config.toml
encoder_arch = "mlp_mixer"
model = "model that answers yes/no questions on an image's attributes"
dataset = "telescope images of galaxies (Galaxy Zoo DECaLS)"
train_examples = 22083
image_size = 32
grayscale = true
crop_scale_min = 1
horizontal_flip = true
translate = 0.12
questions_per_image = 8
encoder_norm = "layernorm_no_bias"
encoder_norm_position = "pre"
encoder_activation = "gelu"
encoder_mlp_ratio = 4
encoder_parallel_block = false
encoder_inner_norm = false
encoder_patch_size = [4, 4]
encoder_conv_stem = false
encoder_layers = 6
encoder_width = 160
fusion = "prefix"
fusion_encoder_width = 192
fusion_encoder_layers = 10
fusion_encoder_norm = "rmsnorm"
fusion_encoder_norm_position = "pre"
fusion_encoder_activation = "gelu"
fusion_encoder_mlp_ratio = 3
fusion_encoder_head_dim = 64
fusion_encoder_fused_qkv = false
fusion_encoder_bias = "all"
fusion_encoder_qk_norm = true
fusion_encoder_parallel_block = false
fusion_encoder_inner_norm = false
fusion_encoder_drop_path = 0.15
fusion_encoder_positions = "learned"
fusion_encoder_connector = "mlp"
init = "kaiming_normal"
residual_init = "zero_last"
optimizer = "muon"
muon_scale = "spectral"
learning_rate = 0.037
momentum = 0.95
nesterov = true
orthogonalizer = "newton_schulz_5"
adamw_lr_other_params = 0.0011
max_steps = 6400
batch_size = 64
epochs = 18.5
lr_schedule = "cosine"
final_lr_fraction = 0.01
warmup_steps = 120
weight_decay = 0.04
adamw_weight_decay_other_params = 0.05
Rows from block 7 of the fusion encoder of a small model that answers yes/no questions on an image's attributes, named by matrix and row number. Rows with one number belong to one neuron. Each number is 128 + 32 x the weight over its row's rms, rounded and kept within 0 to 255. All counts start at 0. Numbers have three digits each. After the name is the row's rms in percent of the matrix's.
After each neuron's rows are labels from the 100 texts, of 14976, where the neuron reaches its highest value: "fires on" is the input token at the peak. Only what is clearly more common there than usual is listed. The data: telescope images of galaxies (Galaxy Zoo DECaLS). In brackets: how many of the 100.
# fc1: MLP up (fusion_encoder.blocks.7.mlp.fc1.weight, 576x192), inputs 48-95
# fc2: MLP down (fusion_encoder.blocks.7.mlp.fc2.weight, 192x576, transposed), outputs 48-95

fc1.420 089:148105129121138131121084153147200129156118125159079112156131123076094151104151124114112123153066128065156166119070168144136132197047148109114124
fc2.420 088:141115090158038138118158097069153107097096124089095159066171074059107121140150123157118165123111084147126113145146135113154087137168140101129140
fires on: "shape: featured or disk" (100)

fc1.277 094:115147096187114116112164105148137117106112093128114106115133105123140123145133092154121152115147098123195111186172155137118117092150051100197071
fc2.277 087:136084148128109142119105079128145127081110082127072162121123026108114085114126167139124120132114090166136109122131091064117152161129054126093146
fires on: "shape: smooth" (64); "merging: merger" (20)

fc1.116 057:068098150111132142135107134145115161123099126093170110199131139107124179111133142098161163161110162169091165129107097157125120146136119133105158
fc2.116 058:095135147109133147128135128153170060148140147124134115132123057110107141169091146081092133066113141103151125144155123069119091135109148116146133
fires on: "bulge size: small" (30); "spiral winding: loose" (21); "roundness: round" (16); "bulge size: none" (9)

fc1.423 232:107073097137129133091055168127183162159111156127146072089150141159129160143150144153137113133103152031112191134121086174149092166164148164120115
fc2.423 251:145082153105148113167216106126135100152121111112129156138180102073153215089143099137128159129123119157063112176099118147118082101118130091137157
fires on: "roundness: round" (52); "roundness: cigar-shaped" (34)

fc1.344 042:168118059137143119080148162187129178105122146109128096132158149093089160114158138117109126121126110076083117106130078140134183174137148172102171
fc2.344 033:105109145144131163155128158171130115162130126147176062107196129137147165146163173130097100095122152141105203140143143101141054159097092083133076
fires on: "shape: smooth" (96)

fc1.99 056:095098100150162177085126115103152154125118129099161116122174180172127150112120069095094184152068150147161149160153078111125104123072112188148131
fc2.99 067:175102116081124187099142152173148100079050153121113134145131153133078153124181111146110135137100131125215128135080187160120091158112114120173102
fires on: "roundness: cigar-shaped" (90); "bulge size: small" (8)

fc1.529 071:106132141121103131118129159190168143119123161098121129176128183167135174178102130133146046091103137087082155115157107115181153108102082117113132
fc2.529 062:152136127147086107201142075168124106134094112153131063137190149101141079116119114119132146089102132127159054120120131078124133053133139096151037
fires on: "bar: strong" (16); "bar: no" (15); "bulge size: small" (11); "bulge size: moderate" (9)

fc1.350 140:131129053220134138105117199134160119129113165079143108161086134144097179125169165112138061105155118048115155121119164107124094087134121141145130
fc2.350 132:139103123116133114145147094151131090103194121115131095109209150110122093067139136128099168087118131181076125131101107181129133125133163179111145
fires on: "spiral winding: tight" (48); "bulge size: small" (16); "bulge size: moderate" (13)

fc1.526 045:122139121149133138138133141105074135118047154118116142144125140141121124154151229124102141152133172098110127150146081111140142082150123115123145
fc2.526 065:120066162158146135072097126117155049153162147182148113123179132109107078139089120091085144094147153113162130141124155109166166170109076202109132
fires on: "spiral winding: tight" (24); "bar: weak" (20); "bar: strong" (16); "spiral winding: medium" (8)

fc1.219 077:148172094122158102152105135128200201088150157084136093133109215121072109156129108153100058137158164115114167059119124102133120117107135120120103
fc2.219 071:133117164131099107085163128152103130102159128073116079159173117136137145089071080182135116158094094085124128155090086121118143216119100124134156
fires on: "bulge size: small" (31); "shape: star or artifact" (21); "bulge size: moderate" (18); "merging: major disturbance" (11)

fc1.306 065:095154116109109087064087143211177166133176136112114117122167122124135211140118142132133146122132176120146194101129056142161154163156189125064146
fc2.306 060:082155130142146157139093129176158105093142136101174159158165157105160076084067158077121161110098172128076138149104129068091084140125170145091154
fires on: "merging: merger" (39); "merging: minor disturbance" (33); "merging: major disturbance" (14)

fc1.213 091:085122175129111104084125156183152114146155140152166135149125148163108178149072144135177110116146130117081171148111112130129104125110142115104099
fc2.213 082:121136121178087081178098109129105078067105124152128124138186144106152058147070130078107130088148140100170091102140109069148128063100138189181106
fires on: "bulge size: small" (31); "spiral winding: loose" (24); "bar: strong" (18); "bar: weak" (13)

fc1.44 065:107066120147121059090120128190139148142109147126150105135193108115149159095145123038029120142124097081135163130116090158151159151078142081120122
fc2.44 055:077131073147120128139107152111095114116155131133139062153109119155154094156213189065108172154089183115184132139130088090142093185139105122113153
fires on: "roundness: in between" (38); "edge-on disk: yes" (37)

fc1.140 049:095115114132133063096151142138117174094108108053142130201153145166137097112175088102112102080155153103173186198180063127144098171202160161104109
fc2.140 044:154113105125111142150110102181123116073144143181138120144184144088067172165132182108133142134155157133087136089136119148112087137144162126189098
fires on: "roundness: cigar-shaped" (22); "roundness: round" (20); "bulge size: small" (8); "edge-on disk: yes" (8)

fc1.564 094:115110119125143117052143127127089141145148151129107079106173099158121148119108103116109110144139047130179085127143186147119058139151152100087124
fc2.564 076:142140074115077150118150186122090026106141114069194162153117111133107046159176146035092117168173148100132160117074153068101102141113121140117100
fires on: "edge-on disk: yes" (79); "shape: star or artifact" (12)

fc1.403 198:141125089124140175117154165165165112135119159133138174150159141116089142127161156068152110140105109113181110116110139115153107132090057104111089
fc2.403 177:129161108150152163155149089153137152127105137161168109182006155146156119132094141151162073118183133120096091156111085063127152123109133221124128
fires on: "merging: none" (77); "roundness: round" (22)

fc1.480 075:119145120130152151115164190112155127066142161158122118131102164116130147149170118100099067117129132101095135062145106093185108155058080115179201
fc2.480 077:154127133145148148057106084099159143145162123135117105106121179122104140159091088137139127128122135117121158107130193115161135102139138100104114
fires on: "merging: none" (49); "bulge size: small" (8)

fc1.108 054:086092086120146118077096169140180174135127219054154101156168178179138178076153176152151091123122186108129171150148053113136103105128133100079168
fc2.108 049:102137155187142147133149136164162065123118080156121121051174125147151098111093144050136156122087116142113139153099115087165099150108143139129094
fires on: "bulge size: small" (28); "spiral winding: loose" (16); "bulge size: none" (8); "bar: weak" (8)

fc1.297 033:097074142181157075115150163093131137186066177083123117134189065110147167115180180073107157131137165133105200116101095096140113138124100158160132
fc2.297 034:094098136157113132089117133151125136158139082158161050115138168151114147116168159096108111147146118114136184092071165151126063150124093172137075
fires on: "roundness: cigar-shaped" (49); "roundness: round" (44)

fc1.389 221:120130049141072071176159132231137078129115068115147073062129163148102058136172116103142149163106141107120081122132124126135197132124104164122167
fc2.389 240:134187146094153159111106135063133150130099164131171138156114141136084146102150136155096106061112135145133139096136132088164107087141120094179087
fires on: "shape: star or artifact" (100)

fc1.242 064:146128131103093102105188175153135160157134135147143081136153146153110211067146160158151125165132192154064134150137079112080097149110135090165130
fc2.242 069:160143094123102102142091140214125112082132088115130152155199149093145147099175113144159110148159143097125147133115126117124059141152149122113079
fires on: "bulge size: small" (26); "bar: no" (25); "bulge size: moderate" (13); "bar: weak" (9)

fc1.181 110:122083145066148100089151183133096105153113126083132121173201144120156102105177105192124103135133129090122092108150164167161166150135107167137158
fc2.181 114:117124131122129094102166100118187140086108133112135030098146135152088180192086155203122070129137147096073227077127095131168123142146131142156163
fires on: "shape: star or artifact" (74); "roundness: cigar-shaped" (12)

fc1.527 138:186167130187113097117180167153139159164174142164154093167196145128125159114155061161170130165065152120163151148152141151106140058102135088123126
fc2.527 149:093124167161138088142115083155152129115148116174196135075121176135149173114089196183136122103181103169050086112135111124170188099114174109118105
fires on: "edge-on disk: no" (71)

fc1.52 068:101096133108131083159159128152105132187146132153140055156136185110165160134129135135139156175155186155124106173106036089147129093137133134108149
fc2.52 050:120164113132117125124154119168152123058117116105110120126168093108063148189121122136146106070107116094205128142127153090146089129092104129183126
fires on: "bar: no" (28); "shape: star or artifact" (21); "bar: strong" (10); "bar: weak" (8)

fc1.535 045:107093082147150135108114133147143153174059152093119144142189097116143080077154144141142113096097109144107089100164164179107161144177133178152147
fc2.535 037:101175121193115115135133121148098117144115088176133054115162153172074126083185158103116108122132158106103165131148140115096062158114118134124109
fires on: "edge-on disk: yes" (57); "roundness: cigar-shaped" (20); "shape: star or artifact" (8)

fc1.335 158:151178142157118111147024174180169115110145144117198115160188070108104149103130144147112134076118149115061104137101103169097097109155087158144153
fc2.335 212:144155124130094177092083180089163107138142112124118112139066105087148127135172096102089088140048097100133148111098115113160127140126119094120133
fires on: "roundness: in between" (75); "roundness: cigar-shaped" (20)

fc1.266 095:114120133040137044090157190183116101211149112131127110123103115096140136081130113078140145102176119137125095124140088197093109145095159131079118
fc2.266 079:121153114062113119067105136159128153050110161127060119180093149105093110082150113103121133188103111125130140079092117133120060127136116102109148
fires on: "bar: weak" (31); "roundness: cigar-shaped" (25); "spiral winding: loose" (18); "bulge size: small" (7)

fc1.431 053:106161085128091143142157135126147116203102183127153061194121128152109165122132126093125111119121110105107160082169137104114116099173105083199108
fc2.431 057:137097129185125152117114146126095145149136100151103108133181130184075084021183094155123179140146138160132085108128158139095067148109102140118140
fires on: "bar: no" (37); "bulge size: moderate" (19); "spiral arms: no" (18)

fc1.269 121:143114128089115158114148115093133201083100110097101150127161128111146092115162136092059163113129147102186130154116111087133100118092108165159137
fc2.269 121:143122139170087109151141205126132058059050117112145163162106104130151104061129055118118138185103146108091164116174132121102155107125117165105072
fires on: "roundness: round" (78); "roundness: cigar-shaped" (15); "shape: star or artifact" (7)

fc1.494 077:068100129120114142129089125115155100132134149115109058107164113154085167136162161140130101156135199086139156132165125140143173077086100104147202
fc2.494 076:102124122177185148108115162195098134164177179120140131142155113175139089121139128132107123190130067154147135135113203132115181163147126117082110
fires on: "bulge size: small" (26); "spiral winding: tight" (22); "bulge size: moderate" (19); "shape: star or artifact" (11)

fc1.73 075:095102169063105097137167165117111130166161162121129109159130153126175217054148134148214068096155119148136120121047148148156059104116131085107103
fc2.73 065:119168102093102126138109125199128088078161103089126129123147118102117081144090089109082148131102124086178063129120122072095098118105167188154105
fires on: "roundness: round" (94)

fc1.366 050:146106126127074154129204190176170120116111155106127113183208151105125163057169099133157069117156121100128083143144096115120116143137159127133156
fc2.366 044:112160105137095182175143161190117126113143105127133074123191132126104115119115170145123118138124087115144138139082115115093054143135128087165077
fires on: "bar: no" (51); "bulge size: moderate" (22); "spiral arms: no" (16)

fc1.473 050:130125099183130156118136126149084077173113144105131128151136144148077089176106093075213099121176127164107128096150161150160113096142137157112078
fc2.473 041:094127161126137145141132162138159149129078111122133141105165082135133086110131208119127086096132062130197197129144120138158069128133094113169093
fires on: "bulge size: moderate" (53); "bar: no" (35)

fc1.392 053:081165104141141151114080140163145195102123134077101168143139083117112088147153155150162091088141108155060146069148189144167115153121106161154136
fc2.392 048:089113144172083111176120102152101153123112100156129091115142090157059103127169152084115122118149066194115109114148109179142085108141072119144101
fires on: "edge-on disk: yes" (61); "bulge size: small" (30)

fc1.511 057:124077092109118156103162121100166151049082111097130104111176165140086167118144142125143117110093145153160150130134067149157077166100097084174138
fc2.511 066:161097127144097149156136114167130085101125155135131091129139099087126162191122114136136178158128122118152142150116134137115116159120152114194089
fires on: "spiral winding: medium" (20); "bulge size: small" (20); "spiral arms: yes" (18)

fc1.59 102:083060140131149128110104150152162183130100139108118093109190186087118153079152126107123126099147130109152125130145152102173076129104177106150103
fc2.59 102:087117105120079067122113101118070111129163128122089073166122081112094091113154150083181109156161138142095156094160210155111113096226074121123131
fires on: "spiral winding: tight" (28); "spiral winding: medium" (19); "bulge size: small" (15); "bulge size: moderate" (12)

fc1.302 069:152075056100108179123158114157143120055151098091150130092184132113073136140095078092158123127126145137095170122131139163121098142142150139104130
fc2.302 047:123146164137155128072140150133119134128096131135142103067146089170108093053207175151097116137120121133150165110184117096148076113118056128144122
fires on: "shape: smooth" (99)

fc1.398 157:109153149094103123099123137139174117174147117079116100159164088145133160146087073094157142148158114127132100122133079185154097126130115153144075
fc2.398 203:104120085130111122158093124127099119178191155139126058094127116140137091189108152149094124136142153105137106149098149107082171099169140164142162
fires on: "roundness: in between" (56); "roundness: round" (43)

fc1.329 092:124095122166160138110147122042131132153115173114142130134152167122103192077080134077112191142127157148134119141129071103136071165108139055135171
fc2.329 090:131157143141157094139189184148129146124179149133161098149095131127186143134126137217115134162155126162104088135153154120163066129116193139152142
fires on: "roundness: cigar-shaped" (89)

fc1.51 050:075153098152121131160157118094105129162174077166147105137115165127165106202151116073155103130155130115113131179131086125154071114188142149150149
fc2.51 037:105169108140095099113143162152114123107114142127175084108149125162067126104164196127133104152110126081127172122119134105128066133125082132151084
fires on: "bulge size: moderate" (74); "bar: no" (14); "shape: star or artifact" (7)

fc1.129 057:106060122115157076141086160127159128145138114121121142109153093149201104065135125131168130101179179168108173141090133147101089087173149165114117
fc2.129 041:109153089122134151152166140155120100114155100183184078124173179125092115133148134129108116147146111116115138127111089164123039138080113137127096
fires on: "shape: featured or disk" (100)

fc1.200 066:114095154086080151148129099139137118151085159095131150177176138114085093164100145151121114126123140175133143094131135132171111083129174134170083
fc2.200 073:121157126184109148077123161110119091129186093139147080064107129122145125125110143168143158134157121148116104103145092130116130102141148137107101
fires on: "merging: minor disturbance" (99)

fc1.453 085:112127063108133172133133182094156119215197148132147108101105188166148170114178151098133140144112180070166122177140105074157108150121130084150155
fc2.453 064:118128125193091084200162118143122057094116051148134138123173124126113119194137142116121134139145146100143104209115143140130119125133126203169095
fires on: "spiral winding: loose" (42); "bulge size: small" (17); "bulge size: none" (9); "bar: weak" (8)

fc1.540 067:135164150139148107099213177099099114199104133097114102154161110140156080112113159088140113119120157084112119117130081142133065113191103134169142
fc2.540 046:098147116130086187132157145154128055148141095160116100076211127162082138143200096109148121160135140112141122173067163150094050136112067118150103
fires on: "spiral arms: no" (29); "bar: no" (28); "bulge size: moderate" (17)

fc1.58 082:115152120146165108112118150157143134110058172081187076172157119126110112123178194142101134096121110053140135111135086117123117116165149180148181
fc2.58 060:104102145110100158094140122177087137133136123135074085078154114155107139090177138088116158154129120177066086147158071122122104146041105153050118
fires on: "shape: smooth" (55); "bulge size: small" (14)

fc1.15 089:124124118099138135144149150038131105096084075117156086123147102128160083150139074062123106121099115114139142082140090111168106174097099173137145
fc2.15 104:128092179104139128102145134134156127122191111144116119119103107125176133160102096183142107166097148152107205176128137089170122144087032082130162
fires on: "merging: none" (65); "shape: star or artifact" (35)

fc1.516 072:163112093099135139156099164082142165093138173131137075108152089145139107076173082102128104176177087149135156100139127135135103109194141110105112
fc2.516 074:152087097121117131145182148138113139117120120150137148143166210105123171116109041129100162178135124120136176126091120138115105130110117114112177
fires on: "spiral winding: loose" (38); "edge-on disk: yes" (18); "shape: star or artifact" (17); "roundness: cigar-shaped" (16)

fc1.148 049:110086102104088079103106166153125163161168154079119069130140178095158195075133096128129098139088122078137128135101095092151047121115147131077114
fc2.148 037:147124125153094080138164120150130083054135069125128134104168180124105077188095128129123143141110110143116170108069134121125082126107154216136047
fires on: "bar: weak" (31); "bar: strong" (17); "bulge size: small" (11)

fc1.314 070:127135160077126115165158193130114162221159125143157035149122177153154196082174153111142125134126136154117136152128078123102094145098123070161109
fc2.314 052:155127087159118121182137133178147053083163081145124148178208140116124127119170107133144167135128112092128090163106171137150113183110161152093058
fires on: "bulge size: small" (31); "spiral winding: medium" (24); "bar: weak" (22); "bar: strong" (8)

fc1.146 077:092091185130110110132061168153088188184143185094110076228132115102092145154090120157122148131158157146106111144133114142146138124145121097136088
fc2.146 053:111142121120116134111129167199158143139130142117095090156113121094105158106110135109125105114128147075126099131132058079121130100114107090154100
fires on: "merging: minor disturbance" (94)

fc1.437 090:155133111152132192091142203138126140094120123123156152092172162170049167116126121125118140140098135149116109064170078069050156161097159168113179
fc2.437 084:091144077112125165158167140135073077139174123155132104104154154150141109147100106067172128107147184144117133162132132086152062113105179147129074
fires on: "roundness: cigar-shaped" (65); "roundness: round" (17); "edge-on disk: yes" (11)

fc1.170 069:121115126155097078064128108185102171147064146090138143144128135197131097143072143108157055104127136167173143130084076144123098115172098118132074
fc2.170 056:132140149166083132127086124121134118097121106149154134102107118087138085155118107195135109087124103161194171075152128092151126070131115105202059
fires on: "spiral arms: yes" (49); "bar: no" (12)

fc1.468 059:130128108178141079099144145112109141154095197126143087218164112106145172124155152138119105190150162145134131112105106116124114191170079131135140
fc2.468 039:137107129157153131105133200156151090143149142120183058130191137143133185084169160145132126148154128093118143124123164141079075141118094129123104
fires on: "edge-on disk: no" (81)

fc1.94 129:123095164156114187145108141122096095120080141130132049147173160089149150143191123136101127178119160186115083169137085164139175119054088154119117
fc2.94 132:154184143102150124087185100091145148090102178129123164080156105089150168125085117114133110116101130088089209129133110119149145089098160080046189
fires on: "shape: star or artifact" (87)

fc1.475 049:105125119095184172119093174104198137095135112108135148145132189054144151112108111105169093097126159083096153131184110118136099171085154150109134
fc2.475 049:139129164123085066138170096181099136143157101169155049082083114110125153179152115148147144152174109091089132101112109122110201120128074107142072
fires on: "shape: star or artifact" (28); "bulge size: moderate" (19); "bulge size: small" (13); "bar: weak" (11)

fc1.317 088:104102100139114164155170209048114113137101091081116103057171084111136109114172101127107127127129131153126113063141124130127118180179165179102099
fc2.317 096:191151168136111059198111156112145164116169092079151132148075183133169128150165166151155130110152166215099188128090176132189132147068143146124110
fires on: "shape: smooth" (61); "shape: featured or disk" (39)

fc1.385 063:091157108140127131178162148176105091145162075144167090155073198133101136160164066116171148149123098139088129142143054154147108119149148140157106
fc2.385 042:131142132109102142099125171132119097089154168161131110088140115157068096167155187089129127094125095160197157121108183110132038115136106150185118
fires on: "bulge size: moderate" (52); "bar: no" (18); "shape: star or artifact" (7)

fc1.162 080:099144158152176095121102186116198089170090087120129083085163122191143152100179149144099176109108099123151139107121074139102170153104104158121177
fc2.162 093:144057095174138168185167069136114076124149094116079170120119128078169185124137130134127151137144106085118099127113132141160067162110131122139116
fires on: "roundness: in between" (45); "roundness: round" (37); "roundness: cigar-shaped" (13)

fc1.149 109:185140155173132157102114147160122148100072149114118079141181105078110174129194144166155145144076122132174085078147014084115137179093120119106094
fc2.149 108:174116142114087104154139125110108130127129145123086099115188091067182205151131145109121213106151115083177101149124069141116184157119204140155119
fires on: "merging: none" (84)

fc1.175 064:147158107154141152118159130134099152114094189151087088121151075137139091198147112094101114135093108131169167151119146101152149118139147127112085
fc2.175 063:189122125096131053153098157123123130107061119112155123124146076137175072091146135090132133101126100101171130102114078143150171147125095205069095
fires on: "roundness: cigar-shaped" (46); "roundness: in between" (26)

fc1.388 092:101104162143138135067113166124134093139127135091128073144205070110106159163120137146107127120108137165124101117091132125133183059151069133116125
fc2.388 073:152098124139143133109132158153127084101105131082172141084124132102122076132076171089112178099203104063118157088119087110161150116085159149112085
fires on: "roundness: in between" (85); "roundness: cigar-shaped" (15)

fc1.523 097:141198155108132139113142179152175128157155175053138130185105215127087138097134109096146101143144140062147121064134145094115162095110128086110119
fc2.523 086:120114163126134107092114108107074128120177178147082087132135099121103144133105115189151108178148146132135135064138160113105171143133125056116140
fires on: "merging: merger" (20); "spiral winding: medium" (18); "bulge size: small" (15); "spiral winding: tight" (12)

fc1.456 075:226130116122096076121112125143119140095117150130125122153080128129114086141162125147122137131125100104199081067113147079138058156159138116128113
fc2.456 079:113164095207128127183159108117097078126154114159095135144151081116125157161152157108123141136131128094082121163120154149146152154148143117114093
fires on: "roundness: in between" (94)

fc1.229 072:106080102157124148111093149136128123143146164086148145053155075173070200138101158167156177108142149140124173100137107115136091140109069114148126
fc2.229 049:146138118137081085179164130147123105125112101119110150179180140122146066099148067104142070165092043099088131192162172147134097049106138138088078
fires on: "shape: smooth" (99)

fc1.174 048:184143147132110121105175153089090126223112133124123098193208103121158163139163106141156133180145172127127120116135152152083086143139086139158110
fc2.174 044:136074124165150118138119206102127077164172090160183056111156207130127189080152125157118149167164154127120158128099124169089066122109077169173097
fires on: "edge-on disk: no" (40); "spiral arms: yes" (37)

fc1.218 078:066165118116116070117101132128069076178134168126152179087177103125126073197151156147112166122153149186106124130151143142138119074157164112129129
fc2.218 072:135060146119085141169135096111176141130120066158151059082192119203087131064118078193132083127110149087113114132106078162098104126138081108151129
fires on: "spiral arms: no" (26); "spiral arms: yes" (19); "bar: no" (16)

fc1.553 102:122113154096105165056148134107145084141095089104135060091176096138084084205125117175159103098098088185141068073086095133129142109162119154164173
fc2.553 098:159163100160142152133164182099137106143135117134126128124124162115088142166134112122116166146103029084147091134155090145122202128122191094170070
fires on: "spiral arms: yes" (59); "roundness: cigar-shaped" (20); "spiral winding: tight" (9)

fc1.489 048:097162179101101156114174157122117150140086170062149098172193144150164132131100084083145119113111168108085129127183107107100087141141124105151201
fc2.489 048:125102095150147177179129112193048071096183128144126108143195161123107131118125098094152169147140095086122133142099146154096103120132150128124044
fires on: "spiral winding: tight" (26); "bar: no" (16); "bulge size: moderate" (14); "bulge size: small" (13)